Weights of a small model that answers yes/no questions on an image's attributes: encoder widths [96, 192, 384], 2.0 epochs.
Rows from block 3 of the fusion encoder, named by matrix and row number. Rows with one number belong to one neuron. Each number is 500 + 50 x the weight over its row's rms, rounded and kept within 0 to 999. All counts start at 0. Numbers have three digits each. After the name is the row's rms in percent of the matrix's.
# fc1: MLP up (fusion_encoder.blocks.3.mlp.fc1.weight, 768x192), inputs 0-95
# fc2: MLP down (fusion_encoder.blocks.3.mlp.fc2.weight, 192x768, transposed), outputs 0-95
fc1.695 050:468369457479422447528495555592521452472448491471497473465574514518515521515415598537492626470420544482469410502579422480534494533469447516617485417557445468487488444475609584457439485577608418528541496489597521503500497485515489471533482545597477562487530483424490530482394585496492502478
fc2.695 051:561572513456522522484518485475486554494540469491500511499507429509528491509550417439482464545544497453425643565507638511493521471519518534457498474452520460537606474442399470569618506414489525428461492465517514433452535532443553579487542520450469393455508615541542559546559415445512507500
fc1.696 044:479433582557474442413526569492470488449609413505573570426490415470542444464559416476411454530512475418442474456468503479525490478480474511449432494517517514462464560569503503574492541444435437437568540499455524549454426505563477527467556468513515539497511438472425475553532529552588482508
fc2.696 040:496542448397557516592502439445516544556394527538470494581465512499537494551457560584519523608476510504501565540595524520510542475445592506476515447463468509454558391474440484470540443481521554490476454492547494451473600491370483465519538497586542443520475620494535507462435469359491493475
fc1.697 145:437483494486434592552406544515512416498471399563439485453490533437492541502500562542486510534564577540472440463551517523426512491504560444541498525525520610542549502596534541560435578421527511503485584502485534451537533464489561465543482482467532433478519484535468584465606494538517427441
fc2.697 103:558437452512553482504506456557569553557513507413522528497531473483421588476543474540507517447433497549564508537466407472452468527533459582394440477421483546420467543484409566567601486487477496507448458512553584533507571517490522608459569467465608544477530466443498505525564380553477479432
fc1.698 155:487603529470553547492569465406603469541494471537439525497505482415495528510426558487477355386480453476484436491488528511504509466488492517378591548497528442451515529564455480478485486476490586565427524476487550548540451429497538493489480504513453513459471498469535493535494556435501483418
fc2.698 192:504459473450555485502478469539474459395500510506513513533543567543468490510557472492550598556522476506465561449392522446550483565485591454538543528484446510572555433447565509480394421549471483543527522542490488528491439545482564578666452439395520445560489555536567483487507405520509520485
fc1.699 053:490403521508452504403576523461496532490443447499495466465478534468481546509475569517411492561450534467562486457517559582541492556573602535488483500525491465531498527507544352609513445511442544464454499455509515492560579458513484519448528493560523621494397501464530475480625492608475454536
fc2.699 050:563538467501459560600508509514498522560475480549509567503506452457528486510524530471497412473506521597439494539478475514476469507339521393522557496516576469562450521550461650467532486534499427516464430516513483564518462453470565450539553439520514515455592377508525506528453498411521444458
fc1.700 045:471563504486534499450521428501577475488522484520523375453570529559523521558468426546450550517578518495493459516454461529461479541470556503404423510436502477510506460414525466501433491502558430501490536517553502472487455441472494539551513617543465517395430483432492434581482489556488600567
fc2.700 041:477414509513428407567482569504418555490553521514549600552517487439563439413455464484484459449426506534531607471602599477463582424475520463493438525502530502411559542536550563482591622563519607416481452488462498472535498542576540511470558447485559430541497477547514630462527454467551414456
fc1.701 090:518571577479454527463544475522538480479499485452544547461576429556519538545489548489472473533552469500496464570391591532476564532389574393515557461503525436463493435516521559513413521463449529494418398414491534612599510496526484439515472474460615537546558499438549480507533453532598532485
fc2.701 076:493423446470467421498400425510558499587503484512435471521507579465507526469465535479539477534506505508474498394557403515464465468554404605519430518511500493439520518453554507514525468639583437509538488522458490508506557520488477481473493457517449509491471574531457537493479479550493368541
fc1.702 056:528427536531428530511515447490556516471522492457570537505557485539553481551512445448483585512435566415472470514493516569544560568514484510608461512454479529419387496420554554467451517539547388430468423477509496598514462515457451558484508577598525598534499490395431483555479474511563452544
fc2.702 050:575500539480515398451548521526440527557496469510441545519526420529553494535506579507540532447470476547412548442533507559473429518487479536442443480498487397575518505506565501564604472486488526489479488495539529497461577605396505525456504465504582448475465576544513585505579433412487427481
fc1.703 070:458448457538541577540465405502457582428500544478515407497464535531569620463490435561525458533507488555438505608576459402495481513564478461495499426515550570475521402502499615418481511428463425518465587485607496537449446519470449475537493589495464471540487521480463483429438465470405489541
fc2.703 064:496499487489425461540465566521492463516540511436557534439497436487469451398510546483411594412507590426515520517461503539483478442510515521472448526548525465592605508485567476658527463529507646485481447494511475468472563416495459489433538470497525371434540421512521512572522561447565482472
fc1.704 096:461501487488418451461513445516554505481583476537534450499407442500451491484537529507488496557407488499463519441470579522562474560465588608440501472535506489521482570502445481610428479506383583444493466477535462514487531509510512547520468444509523407518474493429538594593573516474597572422
fc2.704 080:518454468480537482527495518462498485507358532555455551428573587454473463578476468489570491492542523494523448546527446513523499492570446396531498500527498489506558479541490525484510562485551420569484512535422532489567526542509503426454563534517461621472538512507484475392452500554479457581
fc1.705 049:526400470498543417517522413507581517401452456522607471501514511546433616550576527583482525491606410542543548492419489507538486526470535517423418483454535494564509435533458472450504430528536401452567574511563456546540468475525510422470500561522572517513498452527457428484540600540513420424
fc2.705 051:495516535424426584530475504511463527571513610433413516499590493440567433375384439490505518495444601483471538618533525499423545425483447513515471487518467521522524463423470440547494598483558637554390478482555544480514567551413487536580588372568501456499527503570572534526461508461498504534
fc1.706 039:476547545465396482532530510508494453436428496557457510527555525482487442557553411523526397554480500574447512523613476469452443448469443541462551527488448443442452603601540450497497551491470484480435540461473400517428505561437434483576539534591432591402451453517444567535543536456445475495
fc2.706 040:503464515523581560527524477618481482524542479483530565477497459473506523548427530433451596536523462407491490488409577492543588463443532453543439527374487518539498435520530421465584489469498463483584511598486534549533411494559593530461489480464556490561500496445413434428502518506500521560
fc1.707 157:489516494481536553500570490439529357544599477470390450512539495428510483558527545536524458494512459613406427497487481522482518531481474563496532480509439529522477516504469430591461480497551532496533392597530542530427617488481480424531469556506509501409466545514442510449486485509563530396
fc2.707 149:508442504501527463448427442504539517533450498532498468518499527567556538572546521482518515524452430575460488492520459529499505437499485433446472533536472421533496501554531578522537555525461415515519459477454476435515555538443550517489567478367562538605456541452484519570429448505567538564
fc1.708 062:495445514472502530444531464448510553557383570446521522477558440454399430374485541467491535489531470511530537536491542536514581546536478432527476539481487452504621521424496494526548448573369486488472490472476471479423510552463500438470549422521463469465510483427462425505489438461515546474
fc2.708 060:492494433555459467527461523567576442489504369510502481463411539528608582540463505560439463559503626497534476446404479505512356432461562572499527511488573527487422546549523543533477505447508470549448455538500469474546485414573522536505477548426486543512493489537515507513493439512464487526
fc1.709 139:498438533523536596470620505457522489488399521525466520478566538438448558518438562523520521503466438492457315523494456514496578516520434409510564502502352500540440504448571549511449498497497506582526479396485553593515443502551422528451485517466421527506460506488489488437502533474462570440
fc2.709 145:558537520514553462534451444431510520531567534559483533577451473462518526529573482402462466507431570485538556414452538523558449451551583558445571490510611476378509507541496572407502501424493481521440469498545457497448460591489535466583512496580578548512481543584467527591543567445518383549
fc1.710 065:492531500479447456406512498479443492541535511514529464468497473589468527452516541511474463478497458510543477558501578560514547400499431435548423546467499493533556574475478449532544551490479508444601507475495484496487530496537469520445546445455426464542555460552465525543445494527526541517
fc2.710 060:551467514504501531641479528481545476495486499505400497506491496450506460508463452544503510561445613431518527473530393465505476557529570546464530360519536524449424462529502571528519543453517506613413494484503479535464471526511599447527535541488515553432353580430517536501505576453500449479
fc1.711 153:561500545441488493500530531472579509510481558596457479543504563468552522502515532542491424546470492479506442479515412446547496537507550454613560528467383506618376504423548444494506548523412491528592528488468415507506533581476490437554479415477536484469425514522509525490500570453540427597
fc2.711 192:473467477508566604562460463525462523502508495409500511481500410454406513501472489404508517436439476488427558513465524488541581530514452609393567437465521542437588488564563505474402470463583506543490487546535511596493429463489462546441503573501515536565496599545509539497518528579434515353
fc1.712 062:387402510545442452561474410514516549578516457556489507512429439528497556519565495514439484555546525473472474475524424519553531539577526479462524462485450495490468544473418481580488425393489501486532508467517516482502514409504518472454464436422481527536486517460511565419473423574503573568
fc2.712 057:510487542462512533577488572491517403399491498473516564456550544545508482497527479500530492523492528489516569526478458517530502362443457479497443518470588476487538466548585547528532508595522561519456489511393439420592534504457494500595545517534528529512538542549478488529558546453532426439
fc1.713 046:437489511550555506468431569525581496432489493460501489501474517461428486596498568517493476461531520545588553467524496523529612468474570450460499494607562590462468455531444451516540551478649458446600467521524472502512475490477503591483498538510569496434505519543453495507481561440557525563
fc2.713 043:489500468377458461523563415543478525521548537439485520479595436509571501468503460487499506424514453537428516569462477514531542506434522522487489537408474481555503435442565505448501462548433541542444520515578527635502497560451497499472555455587453421482476494477594535457544562463493433363
fc1.714 083:444530463537520508592429485554465472518491455562528439504494546505472511424533530571519542488445491526487489526474447436425534458519514370495554488560531626597435436466467533507582491546467461472552441561526571488475571531495605517496531522534507524568546477466457480493562532445456471584
fc2.714 072:490514583467460511479580471439511572538472569445539536562539421519492470549544494390468434480496459478521548502555551473561466552440493550530505592508513385597559540537529527502419517473462544547456602466560475526513482483483382490399454422562535447456396497565459512555568435514582576456
fc1.715 137:458475456543486422422602498571489498428390466484481610447571504515494494502529500472471468538514431422495476537500466496437473554461492524529464474587525597469537445440560507510436484425489450457491484444541499386570629543524473579533517512428574492516485469508557594446443406521561441588
fc2.715 148:504541502596490428428457533499464510469523303463518502528552490601473484511504489562514447558540537505514438541499462476532483560489470455433442445484510582472493496501521463448505497502424584402501502559482379478497521460478468467536448524556446448472467485512489463516400481545420514456
fc1.716 087:493494499541531433536465507565508501499511460453568550551592475467490548507482479501447510456507543433582552582487515525405503471383558437535402511434535451450436437488453474452584465524522555459486557476459568443509474550561503538409513492556551556493599556502398494501465522520520558596
fc2.716 075:518587504469409527506561458476423475500504474475506471451408471521530515522475563518522528503536454540420456373497436481525487558465496609456567475562508499550548457543512525498472490520495452478494418514585472587527505470530496540587499437536521488527448506497544489532528526536464456463
fc1.717 105:513510513486659529576455571501483491504554594525491533465405532385565485458474474590526537434442441429511462461446564442524438463565578496508537531502486414461493586537417433533542517483454459541512472473477492510466521472527472465471443530437491510521590515611489405516433536511520448510
fc2.717 121:492523481451405592523499446528567500559477489492513491549508432574456516573511498369460416544472528496556483606467566466528529516451496626442594535557477497561494511502526539508405514518589524499465574549530504439494466527493492545490487514477396486518518440432491521476527512491452543447
fc1.718 076:432444499464507533459479477538422459504447483484530591498536447458563556440496562530445581646471460395431465519519516469530451454432501516550554566515489413539538485577480496447457465575478500531491496562539537468529474531387435550493507496579540513460493471421449444509502507504537496500
fc2.718 070:506554466529480420487511444471503513394498525543509478549356560536579481581530504517543453455567511486553538437478506582470499443485554443525391583454483516489444506529580449484538483422507501533509555552474497535524478453584587487531528446438440433532561476574472494583476472538449513549
fc1.719 049:518532549480405528527437570438439393498459420505431556494578484540528562478513374456599524549445587445416487473533590535500443563510498514507517569512373517550594569470530526639492508549488530515533528521531501508501600430496510347477443538520530467528474397442451510423517490449507480473
fc2.719 050:461555435444578497451545419579492625479477626487437492554543489465485457509505502482459457487532368585526454522545428490544579385475493517504473430508585505475477454431560470428573566432497478509458480487412557437540483515488499555488538545382450470439551554442589524599419512510584505504
fc1.720 093:579531510523473568503525393483480491494529506570528386529426545539552494506541533484582484494435516507541440446479507449491496512426479522486531559484419503464485574519441504486416466471492525633465539459510549576494374482501385529547513479436472488636434613515563502473447542387521614392
fc2.720 091:469519476441538443511472567488557471502536535505437567432572497400475494474512440475475523505510481479480432482521471591502469475525533466460543489546564497555548553531495418483545524623547486442468475528524556423525527593427548443393473573515398485436538433550452489446535416604537490466
fc1.721 116:466528522560467518534375502518532485446474388445573488418551560526533456494425476498518385530493561545497474494528432447558540498505539402444601485417539458452410434501417560429471514504487516414437526442559444465419534537492615489527566582426397488530488521494481514524499465561427473472
fc2.721 106:554417559527425437422491572453343459522523502444523535529492455638492499481593514477530503529534542541509497511518559480522460435554427536549450480514464522407563542463489420481429420495489576453507517558436552569589475384442448431526420490574513506428497446596484547564482434452565545591
fc1.722 133:486363544455531436570521487530502551492393498466573601502576471463551534545547457474432584475538482539462444526515430431439539493453524535562462421556537444482494474482508560501450517475572525530455565509497417475493444434475532540573598498572582496502584383465507456527494528485450427513
fc2.722 106:478517505571442462546410577447492518473504536549501510537370495419556455518519637580530487540461479497552519512484538512467487497488587421481510545484547545484504514538529500478470476519541525445488426515352561459506451518535542487522484509510460550515541462553411528443515517610427567486
fc1.723 119:547488522506532504497497406495456471459450524505495541520509487541460432517519594428499544532444561568451523501491602554539493441443464591503454404488437527477536474522577525520482545394518488508543556496475521591502460626472519619561471557561448498504434465435395553513534488518569505529
fc2.723 101:389468477511623586430485526517565583491553479535474539475514489376497577468500498528463594493526474488443499431551441503531423535513538530591527510417513454457465491500426528506491500597482481535451515568562449509460440509484462456538550460533515511557471496480608424433540564534473481516
fc1.724 060:487549530444455513578497478472484456557484475529514542544557523520543500501458458467501582525417523457450477458483461519492467540476501467573454527516554562533415459564466482593500581497541503471508544484477454465482485432550576497458464530536603467578461429461452618451479570499522405506
fc2.724 054:476487465504482474489510455476488447468531546427463554533534444587499475438547470482554472450520423543489485527508470504564506480428461555416548428527408467513556475444587615484607489498510498521487496469577575535471493501453445533491594517591498496394446549414499501552529497491537556421
fc1.725 043:558483482508428452511517570540562564485507461524532453565555453423565520413535472448463581460514506455373513444528414487625589448508480487486413500616414511438498473475615480497437491455513425449525574500551552532393504556631486522552498449550576555522523488458483476583527422491494491478
fc2.725 048:552507494478496482508492475518454473525458548496459571446539403536581519459455469454587537494480486504491502663484547468535536489462412490454592542438520521596561470587448611523564503499530544533498509517563529530496479503416614512448505539533555454391479509501493519472459483440490437443
fc1.726 054:488494527619479484475509468468481520490551473447466659525468500512400503480484429435463585546493488551520524534471452462498605526370464528515475486492477492430605569519430433481543504449520484517537523519525465482477540455390499459586512589499452461548474462435496494508499517523503515518
fc2.726 051:536521394417533479537471473558533507457479561478490398485488522434644509547512496554544470534601535399468494481550467575487503537498596492434477483554591491563411445498579444543416508557443503448503551457508565484472518528457522550430549496550608557463478508514441496502547416426525494465
fc1.727 083:513505430606484509570456558611527483503539441422537536551517529541547503426489494465491474536593472470486603531471392445552468497465496455562596452506537455491447422519562531502511448579514569438430439525557539514498472477553489488472490558493531552436612500528502487532531547509448506466
fc2.727 080:512494513468519475549595406421505526448389507517544422473492511481538492537487510492611471460469475469527413536445617547414493548437500488473510571502406499519525572569522496365501595490510449500539545557457430502484554442510520493466541425550516454528483594532510466458409612513491489600
fc1.728 117:473502543506533488530518511533465540471478521481509482502524517525457461532595528453509550578462516491426593506421476441476518368450441462524442433459523507497568419478485576526476599458450496485428561491535490489450472526477551624580575509512458458459527430492429545507525520532486573491
fc2.728 127:489548497513623624476515599502523609465497482493488521543493464416555564440473526509492467432405473480472488450537518504518478476466546510564629542442477375458499482539464554497510521476480447564626521560497503527388440557595480438513475507502497474557484626421553441514477625504506505527
fc1.729 113:514476496566468472505457470516437547426477477575501469449595428534544565469511447517458513451508469575501486585546497485564540482467457474422583554489474555441496495554468502388552482534538434423483542554584480459482512538454487541636508481491466437528551589473507441457508495544473525618
fc2.729 106:434475561525466475372502537509451475532481506543577563393441578556407457490474399479520525575568585504517581455516530434513526476610489454551420500514453625460462539442488381487365526494515507392471461529417503560554516490521476454473422523506467568502510449543538511566519450529513495446
fc1.730 067:539521524395438473447392480530525487469414606491531500529544398546608528384530557452490475658542528474436453534490488483507574460413521486527498482514463481551441459472512495475465525538482418525464497532511440450495431542487549563530559429523569527464515463489476481460527541515570526471
fc2.730 059:417464456473471509528552533547537487459536477489506484499478553511500473554412487493545536376489523523594494442492516524440475472531456479487523650443513505434581537590459486475539466501545554604468489530479583572530520434583448449459513549448460452527518487574500529527459468518504498551
fc1.731 112:521468503543570567461468550479490528578415458456602512476517427465510464513473628460467505521535485485398494497554547503559456476468509496482444445350522470482516383458570546543475438457425525492452535504449525561493496479542446524485456534518596570454558371518497568503492542507535576507
fc2.731 115:456474479515523563529589528573528525420460436571449505527516539443528596510605489550511488496440520485539441435536496486461400474471525541497648546535494461515481509543398478528476586506517443612514565512573545504452463495577615473458617443477477448629548586451512415392528571507425500509
fc1.732 104:410601538550521552537488400424549515543491421445520530514462590490398494528489449465577515568484401553494456504519428459413453476462457498539551498467444586493432493551494446536481550413519524475491458496533560548459483477411545441531535518406473535590487514525517561550517444527515506504
fc2.732 101:543459462454458469510530488591499524468479525515503511522502535495500451573469530510526542518472514468467628521523541512559507597538552417461529424573550371371579456417524538500552493481488443448448428493527485504508575502537489543516592599553450538448485448514515475430447555434525541511
fc1.733 090:482384502479531456493481460439425492460517546497552426506467510569440491494581555508620524512514459514522463488507500511579470469587470525549454500433481489586554588518546416545540450487472513520572458471568480515475457469449534438579517380581499516470479476430520509595441475522540496491
fc2.733 080:508567536500499499455541501508577564468441490538439548497617456518425444532404479522514443540525565487465520476513610522474493523517503547400538432567481538406494473490531548458435637550620532472475451529479567522552523571521445488425465565504525540534452560511500446463546486508489497477
fc1.734 064:571407509507466457500532542486430569434489540436596502396562414514497567528570526369445541392509474474410532537548440537544528414514537575487480448550512449556548527508554577478498436527500398421549537452464568504524442539494538583497471505641495520525465492499482483521529506463539498516
fc2.734 052:560554503434488493465487451557560499542496493486488523538569467542576525573502488461502448589513424482423457450503502462545528479437522512450569471421520501615518395425415537550574467411521438562468415488591540469481527606432483462508495540428617514473508525487514604521520426395582517499
fc1.735 040:493500423550464523397493448500513586433409426553495533548455434455579481572582484598541392509587503518467490499520505484526577565464453585450418496475474489485535491477434551468602451531581438500508493429487466520545506515508626448499586540556514554523530487526555480371441468482475453534
fc2.735 044:459432556478521510537481455578493463504583500520543466411527464474459488458397489504488536465471466484544510524487430537515559448423482496484513504482485489502563439478574428507445445490472590550478436603515543531480490531453442469638461486573519409454524520541470544582546530515521566414
fc1.736 050:537542458499424521494500466507497612435523526548527466424380540399475558512520466589514462555523470512511529630566456533497501531473532470480428416524520526535516496582471521495514466478514465540498476560512435527407538509460461516505580534563557438531481460440409427510518389487443561515
fc2.736 054:464428543498424539540487498558498477436436547428498546526531438586558463428469527436441498461518550483543596483443573522470490534500525499452560532562604522563476416462499536507463438495460547531466498422491560537602504478537517505453426433484479528450568469547499551466513623462591471461
fc1.737 073:481467418402535482485513530459513506496450423538457554499458611430385560482538505466545526409647436515582504520542479449514514428440566428463514610520412543563465355529490448588518492490512483497587470451405516467502479484493558505510525489519625445559574511464501542471540500500540545520
fc2.737 068:471477545441512548497500434573507480543526544498551527520548422526518481494558472494617512578492428499442493431471529538520496459434500551495568456533482402473502472395469544575519539545509452454527521451616460608437514498418405527469571440533536485480410484511550527550505531483545386417
fc1.738 078:435411564564403497496519575479498488526554539491504577533581454531421497498505409447538480527468591581483487551390537498554506568437514442556492506449447512493525513522505429503443437474458616531492492481540476480459477469441561501532546479511442536513435448407519515494401566535458497613
fc2.738 072:552595432514615509561576356512460557443485368520487438445437574462543509537462572537451519486524486403508516431523460564490515442489509508485536460557548521516419446578464458528473515507556467483486460505445575521543542510570494532519508494549493502526532500545470518465517508493505518525
fc1.739 066:458391531556412537566540505546446523430515503530536492477502466532438479546491554515472434440463582471433554560558492574618495467408541484468528400417495519480551489534553469562479510493515493514453544454477517515462481410560498465531571461590521471480488455450422498488442543553453499535
fc2.739 061:489535480493630581524492490462514537484386464528506508467462538353496516472526514507446565493479497450559486457456488421416459531489496553509548511552479442525382397586405545423533555524547458513540507575486529525433446562537589515467516523458483559574557556447482357480504625497524554608
fc1.740 122:520517491624559603480602526469549441504514496551456438454451503464529483457551503560523524425485352519456440458493443410479575504487521539454609542459502489588521497456497572589539436521506471548431593460489518410561418462425500523524485502457457523546496552570456549495572552427519496420
fc2.740 122:481538516400475405552427530471443572485464475523485533549475495457498543575433482447507447546458520404531456545528474570549360490557423479553413571526459443525503595548484459407532491421467602417513414485523509633538464602439502494525435442454550539515492521509491464485424593528558536605
fc1.741 081:556479520581519489524468529491498582376567473470520422506401425623566420509435458537425502495510513520542541481402472538484455463524534524429554520530516506403512442427611548472435480529503487381466476549565504475559591567520554554475546489510479460451522494509477476587515537472482501538
fc2.741 075:471498520451482557490567514438458417524478524514473555410639502502397497521475511478621508539553528458535446515503473438480576484538468447556521508488478463537434564590443489490523505521467572499452402386460506471547528412470379430447524556546489582557475459503552558521439446533528498517
fc1.742 061:515491540598601509525425476548469478463519393453532462538455522452400407518521487503440508512619500492535586602474472480559512485524535467603414461518491462577494430484487460589599454500521498435562490530446520428481523454442469471525484523486489475474489540584560460545528476442472509540
fc2.742 056:469504459423474524525517405496538547496429550535482462491439486492566553548518502534566418503466477433472504452533493496409470591513532540445564509449582439369419532498504525517411515475507563582418526458529476573563444577538481463500500411553489550508517486445478477356406508494555525540
fc1.743 138:491461612484476540501673471433500390556577492441472592501520503555547402606522472507500551559503550536508533524433516541507539490435435498624463561517514501470497488463533441445449482497406521488536556540472511528552507521416511431493486584448471442478440441511508598505505572450506522489
fc2.743 103:490506439490411416400435417532484535489468511631440468472549522536468565472405519518537534569512416437460432473541537569438522488461561510417497453572472467556563455540510475527483544572539496473588441479493538499533513592402512529484525437494538504529472525443454530490467473445577510494
fc1.744 045:482564510489392554525446510535432469535425404554506500481515583474481413449435538520585530524446559446484574491568502515449540417424446540531470582585471517547496488477526513456449467479597407450522532448489485539500477547497558448515535580503458465503584548459478454476470465434520488482
fc2.744 046:539501456518565455504521518445554558527585610469508495523613332557507511488499458470497522466539372512482535516445521547525474515508528430462483462458524520488635454463535517492570484467437518577452553508576553472504440438445428526583460532477563509428451462533473563560526474539598510424
fc1.745 087:471537533394537591462490450540508447560511568617460385503491530516571471474512525500538435627480532489451508497524537545471529507495457565483466505514478559554525470483543481556439569482545433631524418493491507463508555524566488534484472499565522507521445479470568637451472527539529485466
fc2.745 073:436496459496427527510470541520535481451486560364491547522439515572431532518516443531494522415506481524551434558574518497558413466484488467505529488458485451467549565456422510523587403517550511487467539462507521518494461511469520454456510532437512520466603481553457421505533485508496511492
fc1.746 077:448468467528518501566370501631517473442522398532521502541592448516546552506623470507507477538533392467500466513498481542492452492410524393549423469535454475539504441539503493473489483513523521450475517523453563427571546511428462578480499497609514460427527580511392449591545478524522470479
fc2.746 069:469523580541500499515580399434422538500469510553538489551377531515520477579432583491539456572526481489599464479474479463459548488506477544481467549450491523481463557518525459492458432516521514576484541490405527537526489497518595508505421501443508558553565435554467549394444538553440557582
fc1.747 061:481417438453505471487486447543496510427445588463451466528507553543508611525437474350466538453557547534491441517477437535555501491421502494495494540459598441556429399489477506505536557484596531500532559511517576442525483514556488469500503579543534524502529446454553450449450565500517450591
fc2.747 066:521550478537503486500531572472493533521510459487609490548526503432551424442535437603523445591485538434496500519521617376474467469524520551442522458515527552515571592551484542577493488527457481537437447526508422553409490484507446534465571512499478427455466544533457518516492426521515510341
fc1.748 056:523464568450417417526515432471465492474524524462529495455489484595576516587532505503541451545440477481492458410503474574483456490454499532642554438481578615577461483495442466615484494499486456433579597518468548510493520479579476479528506492580561572459518500452499522468491512428480447433
fc2.748 056:446501526480512596434459565455522557497407508507481533553536520404437495462431488518443526443518516499468510595481570460479531491547479471384431491476500382404550503500522529498536489542508538551395462464476459478461503506446560546465529466459451394540471504511502560518445533554529499560
fc1.749 090:440491509519516438486533480453496466479549443481549515551524529586449540455513506502451457396584519555472523466542519537506531396416516531446412505481503494491501458522332572432577452496563442409578520472385406521474452461464479478510529481416470566477568552636483559499537527504537525478
fc2.749 080:539459478495530452567422525594518548499513616466441467519541535379490518460430490561468548571413548456587463540455490406437500605544500462451478496502500579523457462534546417570478574474523532544461544492622585470432487465613513506601479577536514470394409509448546472521461565536545457473
fc1.750 054:469461588579418377470476435554514521468502464502592502460501466549544493450562492537477493553441515492515554515536550499512372496475531444577435486373487460634498455426582472542494532430507523508543549502587470470420451471538584517506590415445580507485516511508394519490486534521388538548
fc2.750 056:474510427521598613651538516453518453566474538537462487488497580432447494534475556526534512534474593493562390557410466513473510499510506535435494460540502534429505523599487486475520525541465460536455558463407541543501474476512483418431514563571472512555496500473574438511524503492511553576
fc1.751 056:553422443394428526457498475590541402438500488436549446516544506493463521595496477519544583463481456467487492472526448505505521560441443501492454372490498488485479518431578466532360443434511501648531485529548445480552534533561479511545480568561482507529479547450530508400462451578514455462
fc2.751 056:396561520579565446531505510478527598539525533520435582518502479555566448499576502504411462555475572528510480518499570499442447426560515518495484487494437492501512516444489472506553520513516515382428469502425500465490495510475499530543550466541427575487512446536542434528553528399482496564
fc1.752 123:460523484548496507544574518419530497517512587522517536488424509457469474567539511491497487544453474447531306479447484507589515554474532549559540477499489429510583504568496514558558548560426489505522476503489488404491512485488441550426479480476507545516498495570462488497569571529532487397
fc2.752 145:525496527475478609479413469529468524444492556457528509489542471355498532466440457516488514468434540465503429541573547432528512469573500493459504536436508505524490493446480514444489468509579581521505543562505486513543521469526462511534467491394447409373626537518495491571449423517467491516
fc1.753 118:486439497397502478417479483554521536463469491543566578490569580439439615547525475452521460575542457483462510510496413490480528362441576536581508495506601465463497549477506595462452523472508449479590520441429488470461457485540483533415565446559524498536447525428507458503437490520535428518
fc2.753 108:474457436551384483516411556467492494566498500472508489510488534493585509476450528554461545522488509527569476559487507476460470544521484470474481526502487533455517477531434393581539416544559517515436464522497444517502496556499472508494486466495450541462532388553466465442558408584424537524
fc1.754 079:479550510486452483466557483561606436547520502526463509438558528534490477410494389504535526635490552544456517518535465501515520418391457464544492504448439565510535428477455463564507567431444538505525412387511463552429560530502519434475595572549447472619499454399460584565375516422546550513
fc2.754 072:462504492482617543593529355563483536500538530468509507500510488471413416505485492452583522540433485496532457573491539572451561462466491497414505479516491535551562477480556552547577500431530444550472478508539479563497491417441372528531522539540481488472427484426540579467609547514488510540
fc1.755 119:522461512522614472488502476488470479582462437532531538441486536472521515521531431510516585466520492480518452444469446462457543476552526518594435499497411469507428436529460580417583424549595484710530456515415528442547393499522439497427429517511422519534541553488530543509523524502518470575
fc2.755 130:476492475522508496539532574477492510458567562436555410585436449492611537514466564462463507544462452490477523560559477547475433514461544445461475525615577470498504631592480435546431475440371529448510505524596465553506555605505500538417523496492526510482382437501529415525519500470474455382
fc1.756 088:555533484526460376513431455580597472546505418405470521463494465585579534535452548491469451375490514490559528522513413558504437483449558480409458579467450481527462535535486404575595601526528538472531504539493446505539530589520604568489494506587449495492483464553435545465539530522523518433
fc2.756 081:464400548534561514542611492448451528469452525500560486579515550439483516451568493507484470564511509488476373415543491420444573523524528494490512442449581503535490538487514567474347422509423540501487530425481597513500504364529552478454505459414613588501425480416550437524507475526446501602
fc1.757 120:504511508457534471553492529455543530556510528566460462499490455468479474518549537467577483518474526496541513449540477499524465475544443453513556495482424454511476509444416575490555516512519552576489515481477571563550506540512478519463453560508423642466527516513562513473530489546534443510
fc2.757 126:496531482554558594477529444498463460451527555413498528593482516396500509466428537546459571433466483426464463454485467468522563556490577539413578487487484535459546465492537463452434562509499425516580515467489536522553495476591520513577460434483556447525417561507511524523525536455448504427
fc1.758 255:584437581506486517433447551520443473518498454519621399472646491438451559474516523450484470514526450478414503529494517409539531476564507443470469485416498489502548425506409517469460528535491524442460501505521490468504573482405488531546484447507533503497497466502599506562406536504567451540
fc2.758 264:487479542438473451356509551415417428475461364474502495489569548606508512501477423490472420506587516550553466566554502424515436572560455519508487462501500568397527517503499392451385447529444612449485528528532449503511494435584563432488406513478524400491523438565584435465473462528484530483
fc1.759 095:489499447480509518574412532665480424456518422562514418470444479482561450396420475564577465487551480431522591481581498431538406456506518510508550480453501531595476502513483512480577453522515514505488581521500559561508558491508574512429524437520517509487518578500456611465525483489441505496
fc2.759 075:507528579441549491479525428435593500449468505522515548498539441578428551516583503378494495458490562592461441574442465438430596527503468529474485522483552489373552507409559458404473530463442490464530478498490510519559474439451421525499459563510403540540407383509516466585467571508498571497
fc1.760 138:415496560544476466464578423466540476544554532530481538537490478517483522524464436564526519447550436527417480505406541482442513505371424554582507497410589579525458425489566454563515511541558514574529488487517564523488460563480490559442518553562495522465499569440461511520514440479436500516
fc2.760 113:559519474422414591428505555485425497539466510510435414460472479507597515506501537526479557536508530543447482476545484589478443510539479477393454532547514486478506484573518561458469542565423402470605456422523444534493527589380478447453563405471493525551516472414513522591539446430448460501
fc1.761 067:467528515552566433486427481525460579519490417515512541450508414623490477429553483541500524506568424460524487457503439525377437467452495415450482486475484469468537472489439507541602498521498435468479504501477478476531416558433426546498589543538466490528558557512421508447460571487520500530
fc2.761 056:502519492501505550529541469438498417466550533535540480569458590442561501575484603519460478532534581481529569508453490491547578464445526566590496582446525533474500568544602438445446534510477567528539515505506473571493544371539552489482478435478572429489453560441514493537541497442456527494
fc1.762 067:450522390522461534543491575515489519520536486554518423460442434519425527512483432514472529429524475499514574539548504595491578460494509471440381587594516516498501559505579481423537410481521448537579537414486506435565532521496523462521527382521541518465576500500468538408479406517544528498
fc2.762 059:500472577439432492604465439459488477525497544479474535418544460505523456423503551522492430500471402551548457521455409508545567405433495464504517451494529526472494484434585572666471550519494537538408446543466543613521526520485498513581519596450455458507400471517486567555566460437531522429